{
  "model": "image VQ-VAE",
  "downsampling_factor": 8,
  "encoder_stem": "single",
  "encoder_widths": [128, 256, 512],
  "decoder_block": "basic",
  "init": "kaiming_normal",
  "beta2": 0.95,
  "beta1": 0.95,
  "shampoo_beta": 0.95,
  "adamw_lr_other_params": 0.0019,
  "ema_decay": 0.99,
  "batch_size": 48,
  "adamw_weight_decay_other_params": 0.05
}
Rows from block 1 of the decoder, named by matrix and row number. Rows with one number belong to one channel. Each number is 50 + 12 x the weight over its row's rms, rounded and kept within 0 to 99. All counts start at 0. After the name is the row's rms in percent of the matrix's.
# convs0: first 3x3 conv (decoder.mid.1.convs.0.weight, 128x128x3x3), inputs 60-69, a 3x3 kernel for each
# convs1: second 3x3 conv (decoder.mid.1.convs.1.weight, 128x128x3x3, transposed), outputs 60-69, a 3x3 kernel for each
convs0.26 091:54 40 32 40 57 52 49 26 42 48 61 64 35 37 47 38 68 54 50 40 57 55 51 61 48 65 53 59 43 65 56 56 57 65 38 38 40 58 33 28 30 40 31 44 47 67 41 53 36 34 44 59 74 54 49 35 55 51 48 55 60 61 42 41 46 21 48 63 39 38 35 40 65 48 51 26 57 51 51 73 36 57 66 68 58 51 47 62 40 70
convs0.27 109:61 28 42 50 39 53 49 42 61 36 51 55 41 36 45 56 55 46 53 48 57 57 84 42 56 46 41 39 57 52 59 16 53 36 52 65 49 66 47 42 52 49 50 38 50 48 72 37 53 57 35 50 50 59 67 63 42 40 56 47 38 23 51 56 59 53 47 60 53 50 43 48 44 43 53 58 41 59 56 35 48 42 41 53 28 54 55 58 62 32
convs0.28 090:45 56 63 32 63 52 52 65 40 57 51 63 61 54 45 52 52 45 29 33 62 32 34 59 35 67 53 50 53 51 48 51 54 52 48 47 59 41 75 57 40 50 50 64 40 50 52 56 73 46 53 62 53 60 49 50 41 58 53 51 47 50 44 31 50 50 35 54 58 68 47 56 36 52 20 31 41 56 49 69 67 79 79 45 62 56 61 71 57 71
convs0.29 094:33 35 32 42 61 57 53 68 56 46 56 71 42 51 47 59 33 47 43 44 47 53 32 55 52 61 52 49 56 42 71 42 52 65 60 62 45 60 57 54 53 36 62 50 40 37 55 74 56 35 55 81 63 48 62 60 28 70 58 45 58 84 54 45 66 38 48 84 51 50 60 49 49 37 52 50 58 48 39 49 47 43 41 38 51 33 38 35 57 57
convs0.30 094:58 85 57 35 29 41 55 60 49 49 36 38 60 52 56 52 28 64 38 61 56 53 41 59 39 46 51 59 53 55 65 62 56 44 49 53 64 55 78 52 53 30 33 48 42 57 59 55 56 55 40 47 60 53 52 65 66 42 49 15 43 34 42 47 76 54 52 43 52 20 40 68 40 67 53 47 49 43 41 27 33 58 57 38 37 32 14 53 52 50
convs0.31 099:56 47 42 27 45 53 33 35 55 45 36 57 51 29 36 42 40 42 71 64 54 61 65 54 29 59 53 47 44 44 46 46 50 49 32 54 58 34 44 18 64 55 62 27 37 48 38 40 54 66 24 53 51 34 47 65 74 19 61 70 49 49 35 40 33 43 54 49 44 58 42 47 62 45 57 37 55 80 49 32 59 55 63 46 63 56 28 60 57 47
convs0.32 094:26 15 55 14 15 54 39 57 11 41 40 37 47 42 46 44 57 40 62 53 65 50 61 54 59 63 45 57 54 47 59 37 46 43 31 44 38 35 44 40 52 55 50 34 37 36 22 47 53 71 35 54 50 14 50 28 36 70 48 58 41 44 35 45 29 31 33 31 38 47 39 44 57 57 52 56 56 61 54 71 53 40 50 44 55 39 39 49 62 43
convs0.33 106:46 33 50 62 61 41 49 63 50 37 54 55 39 40 64 38 53 68 47 70 51 42 25 40 40 53 50 53 51 56 54 61 33 70 64 64 23 43 50 59 34 32 40 52 28 37 54 48 40 57 71 59 43 28 54 54 41 46 50 44 39 52 53 62 47 46 52 73 55 65 52 51 47 54 52 27 77 38 62 48 34 32 75 47 35 54 67 48 36 58
convs0.34 091:39 37 61 45 35 63 51 29 35 73 72 41 51 61 49 42 45 42 43 39 61 54 82 28 62 68 39 56 35 54 57 42 43 38 39 43 64 55 60 46 38 48 45 41 57 52 60 62 60 56 46 35 32 48 60 60 43 44 53 56 69 31 44 40 38 53 50 53 50 56 40 49 40 69 34 54 41 61 57 65 45 63 35 42 44 46 69 55 38 37
convs0.35 093:34 45 62 42 24 78 60 40 63 50 49 66 59 47 44 54 41 44 43 37 49 62 51 60 34 61 56 39 11 49 20 12 54 42 42 27 42 64 46 54 51 57 81 28 48 47 57 25 66 39 44 53 62 46 35 56 69 61 33 51 59 45 46 52 22 50 37 53 63 54 47 48 40 59 47 57 63 34 56 37 50 50 59 42 50 45 40 56 63 46
convs0.36 098:53 31 44 54 50 37 58 49 51 74 59 55 73 88 59 30 87 87 41 45 49 54 77 64 50 23 52 45 66 53 41 51 29 59 37 36 47 52 70 65 43 56 29 50 44 49 34 22 52 46 41 32 36 38 43 54 56 54 75 58 66 46 26 65 47 50 56 48 58 48 55 45 45 56 41 55 65 51 45 45 25 49 60 36 43 31 41 62 57 60
convs0.37 099:55 32 49 55 33 58 48 35 43 45 47 49 44 58 42 51 66 45 56 58 42 48 54 53 49 40 42 47 45 46 63 44 56 48 41 37 47 51 74 51 33 51 33 43 66 40 58 46 67 40 44 54 56 49 50 55 50 48 55 80 37 43 69 41 48 59 64 30 36 42 53 38 69 53 30 42 46 60 51 54 36 61 40 24 43 44 42 56 52 19
convs0.38 095:38 50 59 58 24 57 53 50 52 37 45 50 27 63 36 67 58 54 53 38 62 48 59 35 48 42 43 46 49 61 63 87 66 45 48 61 49 43 41 51 49 48 29 30 30 52 42 40 63 39 37 56 49 45 60 47 37 44 63 65 45 60 57 54 54 25 52 36 66 56 50 41 36 25 57 70 66 47 57 45 35 66 48 42 53 61 34 45 40 43
convs0.39 096:37 20 41 54 51 68 61 69 64 62 45 44 82 64 51 89 69 33 47 56 43 45 62 55 59 42 41 62 50 43 31 40 53 53 62 50 30 50 47 35 42 50 43 57 58 47 56 38 61 48 42 55 35 57 69 49 50 60 75 53 44 45 44 52 34 56 40 48 48 51 46 53 67 48 50 35 53 35 33 37 61 45 52 78 55 56 54 62 53 71
convs0.40 088:44 60 59 53 50 49 38 52 39 48 46 42 43 38 46 85 40 33 45 45 66 47 39 30 34 51 43 38 50 43 59 34 36 57 61 48 35 53 32 44 71 45 27 47 32 43 44 36 39 51 73 44 60 56 63 55 62 54 60 59 38 45 38 66 47 56 59 48 68 58 46 64 27 36 33 47 67 48 53 52 40 63 57 54 40 48 43 68 86 46
convs0.41 090:51 62 49 65 75 49 59 66 88 48 33 52 41 49 50 43 52 44 48 49 62 57 42 49 30 66 64 45 42 30 57 45 67 55 55 43 64 10 48 74 57 45 43 47 41 35 60 74 65 63 51 53 40 63 56 53 71 40 59 51 51 48 44 65 60 56 49 51 37 56 38 46 58 49 61 36 59 40 34 56 38 73 52 62 35 31 32 53 13 51
convs0.42 107:39 46 45 47 37 39 43 69 52 41 48 47 59 70 56 29 31 21 55 72 52 57 75 85 69 01 17 32 40 32 56 59 55 22 31 42 65 47 49 54 48 52 41 54 52 50 58 51 29 73 40 58 50 36 49 59 40 38 48 55 53 41 47 41 41 46 61 31 41 51 49 59 39 75 64 48 48 43 59 34 38 44 44 67 50 49 45 48 61 53
convs0.43 110:52 47 46 47 57 57 45 47 55 54 38 54 59 38 51 63 55 41 60 45 60 75 16 52 46 60 50 30 65 40 62 07 69 49 32 26 54 49 54 36 48 41 60 50 66 48 48 61 24 74 42 52 46 45 42 64 44 67 50 47 48 40 53 43 55 29 32 81 40 46 59 47 58 42 53 40 44 73 63 18 59 40 49 54 50 59 33 37 61 41
convs1.26 104:68 47 47 44 32 35 56 56 64 52 42 57 43 53 44 40 62 33 60 41 44 38 45 55 41 53 49 47 38 55 59 56 50 32 36 28 42 47 78 50 22 40 42 56 25 57 51 53 45 42 43 49 46 57 60 43 34 65 53 50 47 40 40 42 46 64 43 40 54 86 48 54 63 42 46 53 49 67 54 58 56 48 62 57 49 50 36 45 36 45
convs1.27 093:50 63 42 48 34 66 62 62 41 49 55 61 50 39 34 53 58 43 46 65 44 57 42 65 48 48 55 51 69 51 42 36 65 59 55 48 54 51 40 56 37 51 36 48 45 57 49 56 38 38 57 44 41 44 51 67 41 32 44 47 54 67 42 67 61 38 54 91 26 54 55 26 58 82 76 40 57 39 45 43 47 49 63 59 62 52 67 68 47 48
convs1.28 094:62 33 62 47 41 52 51 60 48 63 73 29 59 46 33 37 37 62 30 36 53 38 56 41 51 43 50 75 60 29 43 47 27 33 55 46 40 48 56 56 62 66 50 61 66 23 37 48 54 37 41 29 55 58 42 34 79 48 48 56 60 50 45 42 36 60 43 53 35 55 59 69 37 36 49 47 53 56 46 58 48 52 58 34 44 44 46 55 49 37
convs1.29 095:54 80 54 52 41 43 56 36 50 54 41 51 46 50 46 42 41 42 50 42 60 60 51 28 47 65 49 46 46 36 42 81 50 51 49 27 37 38 65 41 80 59 53 56 49 43 58 53 41 46 45 48 26 54 36 50 41 55 23 40 52 46 46 52 48 67 41 25 72 55 41 60 45 64 52 37 33 57 57 51 35 41 83 20 62 44 40 54 22 58
convs1.30 092:35 61 53 47 60 55 71 78 57 46 64 40 49 40 45 79 33 37 62 48 56 53 60 24 32 59 58 39 55 42 58 42 58 77 55 37 73 49 66 62 52 61 30 31 54 41 47 46 49 62 49 58 71 51 38 55 69 72 53 40 44 43 42 75 41 69 46 55 37 41 21 35 52 38 50 45 68 44 50 49 57 56 39 33 63 55 58 50 52 53
convs1.31 103:38 42 43 45 30 41 76 57 51 40 60 52 48 56 48 50 58 40 77 52 41 33 52 49 36 46 51 55 54 58 36 43 38 63 43 46 57 73 30 31 50 46 46 34 57 49 33 48 63 38 50 50 35 43 61 52 45 24 56 46 53 35 41 49 72 27 34 82 38 69 51 54 70 30 76 35 38 50 48 50 42 63 18 55 45 53 37 65 56 34
convs1.32 102:56 38 36 63 59 37 75 40 64 60 47 50 55 56 44 57 55 52 49 54 35 42 33 62 46 44 63 69 26 52 24 49 37 66 69 27 45 75 33 61 38 46 53 84 49 40 55 25 36 29 64 47 72 63 53 79 74 55 12 40 66 52 67 70 61 55 59 49 28 65 46 50 39 48 62 49 48 76 45 53 45 39 58 54 47 55 55 68 30 36
convs1.33 117:60 45 52 36 51 56 50 33 46 51 73 51 51 32 51 49 59 58 48 39 41 53 55 43 49 49 49 33 55 45 37 55 41 47 38 57 68 20 35 37 57 51 42 42 49 53 62 40 44 58 67 69 44 50 57 52 53 30 35 40 53 44 48 54 51 60 60 58 66 49 43 31 47 52 45 30 39 32 50 37 42 68 46 29 38 43 39 57 57 61
convs1.34 086:55 35 62 33 44 61 53 43 42 42 47 74 52 54 55 56 51 44 64 32 34 52 53 65 52 57 59 73 38 37 50 38 66 52 58 58 44 66 33 55 35 66 54 36 35 45 61 37 64 32 45 51 46 40 49 45 50 32 61 52 65 30 49 51 58 43 55 70 45 60 37 54 68 67 47 45 50 34 56 51 45 49 44 47 54 55 42 55 61 35
convs1.35 093:65 37 35 36 54 37 83 55 35 34 50 46 43 44 55 44 44 58 40 66 79 51 57 34 58 38 58 43 57 49 41 51 67 25 59 79 60 61 42 58 41 54 57 65 56 47 43 54 39 49 48 49 53 57 36 63 68 71 36 34 65 55 57 39 60 56 58 72 41 45 64 47 46 43 41 73 49 35 24 51 44 62 28 44 65 68 43 53 57 59
convs1.36 094:77 56 54 18 50 39 49 45 46 44 60 57 74 36 40 42 47 51 63 42 50 39 49 50 69 58 48 58 59 58 60 51 37 39 43 47 37 53 49 60 54 44 57 61 56 68 60 46 56 25 42 57 48 68 43 68 44 50 32 68 50 64 46 41 55 54 37 37 63 46 34 65 43 48 42 96 40 25 46 56 33 60 53 41 52 41 50 45 43 52
convs1.37 110:41 51 45 69 53 49 48 51 44 63 45 44 47 49 38 55 62 35 62 44 52 65 54 70 40 46 37 60 58 40 60 24 47 63 45 56 45 49 79 50 49 45 28 53 49 48 45 45 72 52 50 64 64 27 52 50 51 30 53 73 58 30 66 64 55 64 47 64 36 58 49 59 47 69 61 34 51 43 57 58 54 72 53 60 47 61 59 47 69 38
convs1.38 085:42 43 42 37 47 42 42 44 53 48 34 38 56 59 42 47 44 54 53 57 30 69 32 65 49 35 51 62 65 42 53 26 48 52 67 31 65 51 50 39 21 40 26 45 50 58 54 34 44 30 48 46 65 43 51 54 42 36 57 52 58 47 77 49 56 46 45 22 54 56 54 52 47 74 38 39 44 28 54 53 34 51 72 42 33 64 41 50 62 43
convs1.39 103:47 46 66 54 54 46 36 53 28 36 51 40 55 56 24 46 35 55 58 79 51 50 44 37 41 35 55 28 69 56 57 42 50 54 42 55 26 62 48 46 70 52 66 70 56 52 88 53 36 28 43 37 36 36 36 63 57 62 48 40 44 49 50 62 55 46 39 58 54 39 47 46 43 48 57 54 60 66 43 65 45 55 38 61 31 35 67 55 55 60
convs1.40 099:71 50 63 49 41 42 44 36 67 54 62 34 62 32 48 42 33 60 41 50 46 46 54 61 50 60 57 44 32 42 55 58 44 64 49 42 71 40 53 28 56 42 34 56 78 46 56 29 59 56 66 59 35 62 38 57 58 54 46 53 49 54 56 38 51 65 50 26 60 28 48 54 44 43 55 30 38 68 47 35 59 54 43 70 43 48 58 54 51 33
convs1.41 097:43 50 58 40 53 44 57 40 52 56 37 53 50 40 41 64 66 19 37 52 50 53 55 50 49 38 52 43 37 56 45 33 52 64 43 46 51 67 57 37 21 46 68 44 31 43 44 62 46 47 55 44 48 59 39 59 42 45 47 64 40 35 46 62 48 38 45 49 54 51 76 35 49 65 43 47 34 59 56 50 32 40 53 65 24 38 65 57 53 32
convs1.42 103:75 32 39 47 37 44 33 62 36 45 71 50 54 40 50 59 52 58 42 32 61 47 40 32 47 37 41 37 62 40 47 37 38 39 44 51 50 45 48 50 41 55 42 45 50 46 16 54 60 51 39 56 56 54 55 66 49 49 49 56 63 51 33 55 52 50 50 59 45 59 40 49 53 28 59 68 48 40 30 56 25 47 58 57 52 42 65 49 59 43
convs1.43 097:53 47 53 56 52 38 57 50 50 49 62 73 37 49 57 45 48 52 46 30 33 55 34 50 69 45 39 49 79 57 39 81 41 50 41 45 30 36 62 65 70 76 49 52 54 57 59 51 57 70 60 69 42 43 44 43 48 37 51 42 41 38 41 61 17 51 56 52 38 53 51 59 56 46 49 61 28 44 58 37 50 58 44 55 54 41 54 70 71 47