{
  "encoder_depths": [3, 6, 6],
  "encoder_stem": "single",
  "decoder_activation": "gelu",
  "decoder_widths": [32, 32, 64, 128],
  "beta1": 0.95,
  "max_steps": 3300,
  "adamw_weight_decay_other_params": 0.05
}
Rows from block 10 of the encoder of a small image VQ-VAE, named by matrix and row number. Rows with one number belong to one channel. Each number is 500 + 40 x the weight over its row's rms, rounded and kept within 0 to 999. All counts start at 0. Numbers have three digits each. After the name is the row's rms in percent of the matrix's.
After each channel's rows are labels from the 100 images, of 14976, where the channel reaches its highest value: "patch colour" is the nearest of a few named colours to the mean colour under the peak. Only what is clearly more common there than usual is listed. The data: photos of plants, animals and fungi (iNaturalist).
# convs1: 3x3 conv (encoder.blocks.10.convs.1.weight, 128x128x3x3, each kernel summed), inputs 64-127
# convs2: expand pointwise conv (encoder.blocks.10.convs.2.weight, 512x128x1x1, transposed), outputs 74-147

convs1.105 074:504469503502512574481489521515518475548557530509529547497542527455524500471514463453518434462522477522479559560542510501540474465490497481521498519530524511444419518517517578482448501508505574
convs2.105 100:551436447514438513491497503558452484535458646496503484445495440519454514502492459521543517551527567523527513430461458488476435536478434491552465469470510478458540567478447472480500459483503486592469513492476471472483434534
patch colour: white

convs1.33 142:447544447523498449477491459490464493455483471474465499463446458427437453526459420432458496523459454397519452445434474427492446506453423459458453513460446486508507446456479453465507489433463451
convs2.33 101:475476484523482477464463463591480485474521420496452429489507499515521414447516498505492458524472487496534517542459511493572457498506459485477537567516502474512544426527551497482530513447461467528439480458489483495510528476
patch colour: white

convs1.112 111:500485443437521526460464458440440493436496525517477461506498449494464481464497518475428490429471506590456540425507441507515475467490515526499505468426426485451461568483495456463479492473537448
convs2.112 097:486500456506453535532520606510517498466405538530533497485521519501529539528463493493511491485509502521543548536436466529501486440467549579610505490549498413505544546452522500489484511491506451528452584516534502476517491489
patch colour: white

convs1.93 087:475488542476459453507552518466492476576471546536492470439543513584560591478480472513511484498463521484504441540551472462505544504586476502519541452505488483521471474456522505558531456483520543
convs2.93 097:550486575521491471535427502532511504472468499511508538410528461494463541472459498467475486513494501409485465460466501460554529504432525493472457524459478483510452522607482449459441456471550484487523435535471486464542493481
patch colour: white

convs1.16 081:524477527558515490495542482632486485540450463475507514481471488432432514489377406457475505543520452447484449546484467423484453496428453456440501540473486461482481443492515423474517526465450500
convs2.16 108:487534573489479549475499561527442528447517591487558451501579455506544562378533476494591442468490517562547554524513486558545527524484487511551497596487563468505487545549502427485516499474505486571430506527490479500553520514
patch colour: white

convs1.96 074:481509506472521500498575552401503547453439593544511557509527491484466436514480496595497558481502433465530408512498523511514432424481483488453482526484500526490494620479528553517476522509563537
convs2.96 112:521508460498517517512494492600526512472444492444533490452438518457477462545482495466493495474459547461509566462447489476499484563412559537483470425484512492480504515482496439492483419494464539485523547571557452434500514555
patch colour: white

convs1.60 134:457533434492506413468535454475513501424482482461452465463415459452453464505500462449434563526490450481492497432495455454518469496456525484508443524452440450503520482477453459453521491491523475
convs2.60 084:466503520452558579597549501481528497498534471488494548536552516528491505565585523493545539469529498456485553483488512601551499441488482496475494516556484463556482404517506449521491477506531525497408526514494546510521503489
patch colour: pink; white

convs1.2 092:508514478496520413499583488459507452489572465535385463531467471435482492481468437435535491545518462455525450471495474405520408452506525425494511519477472481514504480545420443445524475537425437
convs2.2 110:464521429481428512508566519499509509518419499472499472490364490495488449497464521506539538522540495504473552525466454463435451544427493521511507472504549537523446537499485551541542481485462396458488490482555457527510461548
patch colour: white

convs1.123 095:489488506501495438567444476460484540534489507527500526516455491491531491601489506525521518508504488492489403458573439527466503479601504465421394525564513531556492537545532536486514492597530489
convs2.123 105:435473493457542495456472473533491477608416535461463542491431560501493462469545572537508536517562454421499559452486482489532461557552523517521449444480490550554495448521525515504448536443512501422458513491485467541470478488
patch colour: white

convs1.45 095:482518453501572516396514515573542499448518469418523457590488508447471453483500467526423536449512491483462547528453516459460463513426549528517549447414465408469499517463476509503552530465438487
convs2.45 106:513556541511507445478502582492505500548506405569473475491504495530446517578481472474402512458506587438556447527492488491459516475501475469436441503491554560481509552493467584462512472531549512508447490556530476427550548499
patch colour: brown

convs1.109 106:407475531445529482419540508552479496574476470529489466424425586483485458484431486457518606475472518435472530504477491470509482445488516504444434501498483427451480474457465545445490492458493492
convs2.109 100:577487500471433535484465526521504460517512543560548436555519494554522460482429532435556545541461558486515410528494474466585550526537547446509497502513512495512516478439608482514575554510500522532506514507493485504501550468
patch colour: white

convs1.11 102:505481572455477499431461523515487535517440516511489465476556582571532511437489574464516536411524502542451558552498533494517565485502519494511508436500496465406462524447519521481494505511545538
convs2.11 095:554489450466477492543504513515425468489476601576505421485587528536470517474503472494474539592491511512486472481515469478432494520588479523575441486479477391539431539486562457457495492504482489467588482480496493513474519469
patch colour: white

convs1.88 106:469564575486518440529565517480466476516502539558465533414494564548485518536496484401548520435527498572550437495531510496520495465516457443477472513504508493519523531420529542534499463520546560
convs2.88 108:540515510570408494498469421480468518496445505478422493488443426497512429511462441514511497545517500519516514503524457475473450480491427531422464473498514515516495437543484483481472527467470491509472465492510373476479584520
patch colour: white

convs1.116 106:501506597475480433475494525513496530574472488518450471512446588507575505534472528489512558497492474461486553592470546460513474462575507483504458461529511466478506511523453580485465501499483523
convs2.116 094:499506499425490487537561508445488496521516488544481463495449502455499550553479520476485526457524461486484551498527528495489507525518454470357467480532497501454459573499550547549439482540512498495489469468473514519538458449
patch colour: white

convs1.8 079:524549563487532471552437523557507517519518539501478563512491531434496495443437499494567505469567402414503526533460549494549454481515446487508459482544531527507465506482489554439509482467541567
convs2.8 098:472474463487529496522521508509452473433496566529506451476468499532438418474508479469454519532482572540562546502541468435475452438477488578444517537461479444515459553447490466486540482465505519478532539500506545427451448548
patch colour: white

convs1.62 078:480510513547528495500459518562473453532492476456510520403526529503476515478477466514510445487538487501536502529509536516477484501513466508497524425517556520500525474492524531571546552483478550
convs2.62 099:512498540487464488515490516484463489469504511552536498507555478465497449471518450520396537474502488441505454486459558390483554494509598494531502556515493425485512592483483453476481514515497539497444479511490474529426538501
patch colour: white

convs1.110 077:449449449481472413518395514451510523461456509525490494504429447464468507513527491525459473444487485450407499459520502490418478523542500575524410490470473493533486432510516542502479472489451519
convs2.110 099:505541529522571460587445494477507583485579491526411498433502466423441511465495556510491502425477516512529485478470455489517525424512467469475505473547497520532518515438498469497537479576467472478454535503526459485543486513
patch colour: white

convs1.24 085:448493549478498532489471484536461469536489439561468471531428515454524536539520462407559541509493542504495460487456532455484519474569486475512467540586494497502484524474510509437532533528532479
convs2.24 106:485491521487479512512609498456567496462543411569510429524600428521506506506471431523454475456497466425502498551477561477559476418477535527510537517502485494478518527491502438526525475563472452489515492518523515474477417511
patch colour: white

convs1.35 115:520487517508456482528424527432455468534480551484544495505530460519522523479483479521530387484476419503507435513487535491455444515529402541515532472507458545525500502518495492496504489503479534
convs2.35 102:471505462486479469529510458434509495500494516589497504533452528502509509474438484497457488495493494411469488469547632485596637435535502524444474503510492567486434493502483520491446527495500473572585538454476496543486498460
patch colour: white

convs1.126 144:528519595498490486494481567529485502571522535515459531512448577492592509544491507486535472531488479493503554596485536501463506486566473481465470553575534487502476491507485546482513506520433507
convs2.126 090:517487546449545522550515446436532557508554564495469551547563487511524507506567566463517506559560443470460566483491528553537444552475491488467514447521555500508510476459596560524486541553544466509428562551472486499508477451
patch colour: white

convs1.102 083:498444487539433493517500490440542482519398508426508506468465517549506555447470511476484416443482494517510481460534473532460529514479557509478505418537518517508486485512533447516462482473445528
convs2.102 101:491463469498476542479464493465454517527495526456447466521496464477507445442523491544516491534487486483483429500466458534464518573504522508476467495477500479541527477548508512551523562481406515479502492528523424529509465452
patch colour: white

convs1.25 104:547486522534476464477446476501522494526482488504539476443487517583464519475493531472545392500517508548492556575576488511448553465522483533459505454505522506492501479504542525552462467522482520
convs2.25 112:527493496428477510515506423457577517583459452440455530513404480493475535505505513527469518532511489485499503498483482525496544547592516505438522501473492569509477464541559490479489511466476517461493470483477410445518495481
patch colour: white

convs1.91 087:541472535498482512513561510564524482532501397495454420524540496467510520517500421514526533502563470394493512556520495474521486454568488501546551501481500456509479432559497581565489459537459520
convs2.91 106:486505530493430498519503548402444497499476525560455512527501428516527540475470521491548507459522492475509422510534472495510562472451484447481494472485516500475635512442412510516528488478484551571539550456470383538550450491
patch colour: white

convs1.29 098:500499580501471481478509505487530549547483549533450488484421524512484523459479586499567500499570457513475542565458502467487492441571496521505493548557489531539477507539431530489476463516473549
convs2.29 093:525472482496477475546489521482464481539447489524546530529557510539488496433528475492502539524527498528474525434492477518479465490571446542545483519472495521513548480512501510569483553443504476504587520564481379545547608457
patch colour: white

convs1.52 088:529487534498487513477421548492523443571506537557579529522504556524558557477549495471553483517508525480495491557497531491536549479572493527519534482559497470487485514495545580488538504500522535
convs2.52 094:534546503485504460424460544523474563423515505485514464511514512453451500486521581419478484497461528528502538508489435554426432568508552507521494487496470445519496485460589533515518429524468449471500539510497496553516483501
patch colour: white

convs1.92 082:506516487518429548509460481487498421529436467454506468452514509487496534474487521438508395463475425531518502503542505459442466508476497448414534439494506467496441507467504520495479483501482529
convs2.92 105:533449453525465474490524484531559475513455511521541489484439565516502475487455439566435534558481523462518467506486452489462474624537497521484463535468499526482576557464507445396520480480451596497535537461546465464468532560
patch colour: white; pink

convs1.42 111:562500499506558528552543502553512497509592511518477524569478493480475473532495548466523448571532482493514591545475513540540463513474494514530535592506508527499498490600500436526485565615516490
convs2.42 115:554488478543478511400513531493463481522420517500541478571485437549478543474432422465498487515508556515550469560511437477473505529485535497514514521460537490507466573454514494446569453487509487516483497472541449567518514544
patch colour: white

convs1.73 081:432505596510493524448505535545493519531544446510528515471464529511552466513502418512519479482558494519503466548492551512490486521501495500481468461523508459459524441463522537509490528357527538
convs2.73 096:501476475479487481503485523462609468501490421400503530505418483494551488566487420502488526465510476501477498552467477551490517503450555533426487518499502466529452471490485511497521505532460531533531523551499473486504511564
patch colour: white

convs1.22 105:458440598463434466486465544471496559604463520569532492487487531473553524501520480530507507459471520525410475553484493501489465507543471553470435457526499482493453549497534568519500489474544492
convs2.22 092:534437543468488549487439599463557439474525525472414485566539609447549493517489482506459537506495506468480458493471526470481528455477483433493455494518480456595602438463574534558489519491500482547504487399464441545537474498
patch colour: white

convs1.31 113:409460568472484489464485525467470491574486457529529468456522520444559513469493403443494534461507473454465497571476508452491484483523463515519484455522502413478490456465495531480519474407540508
convs2.31 105:521494523454459496564472577575488459500482444535485448527460526524518480537486498459469488505533494514496554504486512565535498469481526435534490563449484519538458520517504482511530539477521493551500439452464504557570536475
patch colour: white

convs1.54 114:507502432469514500452474487544412462509475500504473460508449500449460499517396462447491527486456521452466487490459454469517480538455441480479416544487454483482450562488442452390499543476453461
convs2.54 097:487475573576525493479433490617545466519547403475493525520553535539494429552502543494455559491473576461583470536453520514573519432514442501575510559435537565518513550544509525497547513463561520516478555477480469502524426519
patch colour: white

convs1.32 092:502473551539494487540428524519505507589554553493526513542514571502496473519487476530539460477548487501495544591503529500478478479522475547479536521542513517515466501533479562533484508540505578
convs2.32 086:520530557488574586528461516482538543515474458493464485537493489437447531541559538448502461399461466554506537512492452470380536444474568452510495519522453444520536529411511596492469557551458496480510517497510512586519431493
patch colour: white

convs1.58 087:504470448471485490551465491529502557459567557557512551576520466508511528571529462584490602443527471510470498472552483517496513419531493526440484501489493542478454530494528526538505486543546577
convs2.58 106:483551491505523512532530507476534490511517487503461517508452471464526521550505520522492466470484475438508513520539556490463539452483491503473535444505458555426504534528484533471533541538485457512438460508507439415512393464
patch colour: white

convs1.61 106:476452629461550497460527504504505530599556459496540433475451546546542497488502462462497524501528531449463515565477497455499494496552502523510508517507548444490528479511473556529468477477533556
convs2.61 095:503490479459492516541514534497546450469557463483419502556470509529475568522500492553505526475528537516538437514511490563557501502439561443457468562499531505531429538486509501497489519538545493446500511558452473573570457483
patch colour: white

convs1.55 088:524499525448453499506503521452531465511461576515501480570535558537545503445502586436543472463479514554515565526514510561512517508493500503496514445525505503407473519524474515478500510550504535
convs2.55 088:559446478567506479524489559493504496551528456504579482507481470544433462497402453523537534582463536476536477518473473487512419460522569463434465463482445515465506461451484486521555440545496568501433544516559465454533428600
patch colour: white

convs1.114 084:462487492476540423392541495461492458491486463463492500488483504502468471418430484459495428447528541479497555508489521466554527496429503499503537454503543457398480430490504501554489475444459572
convs2.114 102:547483473495443440522524571557598458437536505393510475499561480505509568482463522440525447524491522521513500475458523541521497470502550470530481497503562489467532537502462450490478405480514441567517513490444505463600552488
patch colour: white

convs1.23 119:516477413424527479499467424471471459432504520455469473515503424473436495487480499422435445482468489468489526457489443475501475474464515493500537497439453527479469452534427451482453482492502485
convs2.23 088:474528444456568543505486525515429538564428472477506522416562535454481517453482532473403503518454475576463561516467543505484541574548449521479521519513538433534526573524474442436467518499481512505527596550513537527540480514
patch colour: white; pink

convs1.68 119:461463459502520461474480449448465495450526478459517464484463429492442516513493461468456463495458484489502490431490421461455553482446456494502473505449450473501494409475466461518471482445450453
convs2.68 086:490457545452534488490516575475509463496531488498488453500527476459455540465488558443504449423501506464534458559477557530553503533490519472457520541508478452475425459455508503582530511443503543486459540543475484525464493534
patch colour: white

convs1.82 081:472471446456508515481495485473492566467463502490467457484470472497515501456405504426462467440531507503488486491523430488425480510452500533469486421484486430465489463525529430420494452542510496
convs2.82 095:513495476529544512542551482473475529516494509520578485499454472455492546500458497462529480524498528504530525516448564512476589496506468530431453481507450525541476508481446502442514472472456515490561576425522471545557546528
patch colour: white

convs1.86 095:581540478541436567580464548529496435478465552506495555514576532545525546492504512557550423481488514553547454482481539590473467502483415460485528449474520545487507499540562517529559522535554598
convs2.86 111:503469488541504467480451473532427468442500515526471483463535510504489436477540366526406525516517488442526463524484512459436491467534487502540481513500481521498473531500444471415506452481491518587503431478478521484485525537
patch colour: white

convs1.121 111:494520512559540474519591503528453470520568409505532476488557468490507495544492366543517512476524432480486424534475534442516489486509389483520525483503468438458545441476568492539530503471514496
convs2.121 109:498498543491424559467518515468529474494506474453519488525461423504562553501458527496521484555534530461476502537502485501532575443471515459570515527518473472525457505532451543449531509507459432543484455508478453481462525488
patch colour: white

convs1.26 089:489469505463443474453445477497437441495482410448474476460422475453474468492463455465472471513475492408451495468452481487439405468488490467447391511483470472478445534497450437441427477526469420
convs2.26 103:449503428541545545509541475534506500559433497512517539470471544490486507519559474424482476521445554465521461549424523483471488573520443521519488515472525512518482542512458477464518490404482507442487521588553512494532486551
patch colour: white

convs1.59 062:496525553495472489505531510450446494545524561466529541538633483486455474482541552597512439463538451495503470505512539520519554508471480479495649408472494583465517471510528491531538487512514550
convs2.59 094:576550468471489595453515533503499547545463555491521478464491469441429450532457473452492478461485463495476506482472482502520519512561541526533483484513479486516452525489428546491491461523508470494526483512521504499533498467
patch colour: white

convs1.4 128:486536530580494489535460547525458475562456531550579555464474567530506516541493446479534473530476540499525449526510524528458460522529437435462510487500542507527525521484564507510515559525539495
convs2.4 120:502499535490467473453454437474496510549558458474477486539497545496506412502530409520451494502465508501519422485454506474516474469505545506437417474509473499499542512474466518419482517551508546491429422516458516483463577511
patch colour: white

convs1.118 071:460500483497470474482606537440463597532549590463440498468578552615515452449445532543534444498503434598528528481469535445520503483520484496499564502485516461475506441604501471505506491544501467
convs2.118 106:499470502508467496475465525490456490467464449495476482409526465492433483483468520410487424438463472533526474527462490411515478471472457479486481515491550484533514534476502456550470430479471535505444471544500508505501466530
patch colour: white

convs1.124 106:513464581502466461500547545488547561568467531529463471525511547480563500462475476492470505450519442478453507572473549487523517465526473534502543430523461448483462529475482565526459462508513587
convs2.124 095:549492523404455511546505539505490500516431531424453486468447469472453462469466522465547491504505498595475463464537519513499483484505466526460512557488489524557496532493489546497494478508507501499498452537504438519510493483
patch colour: white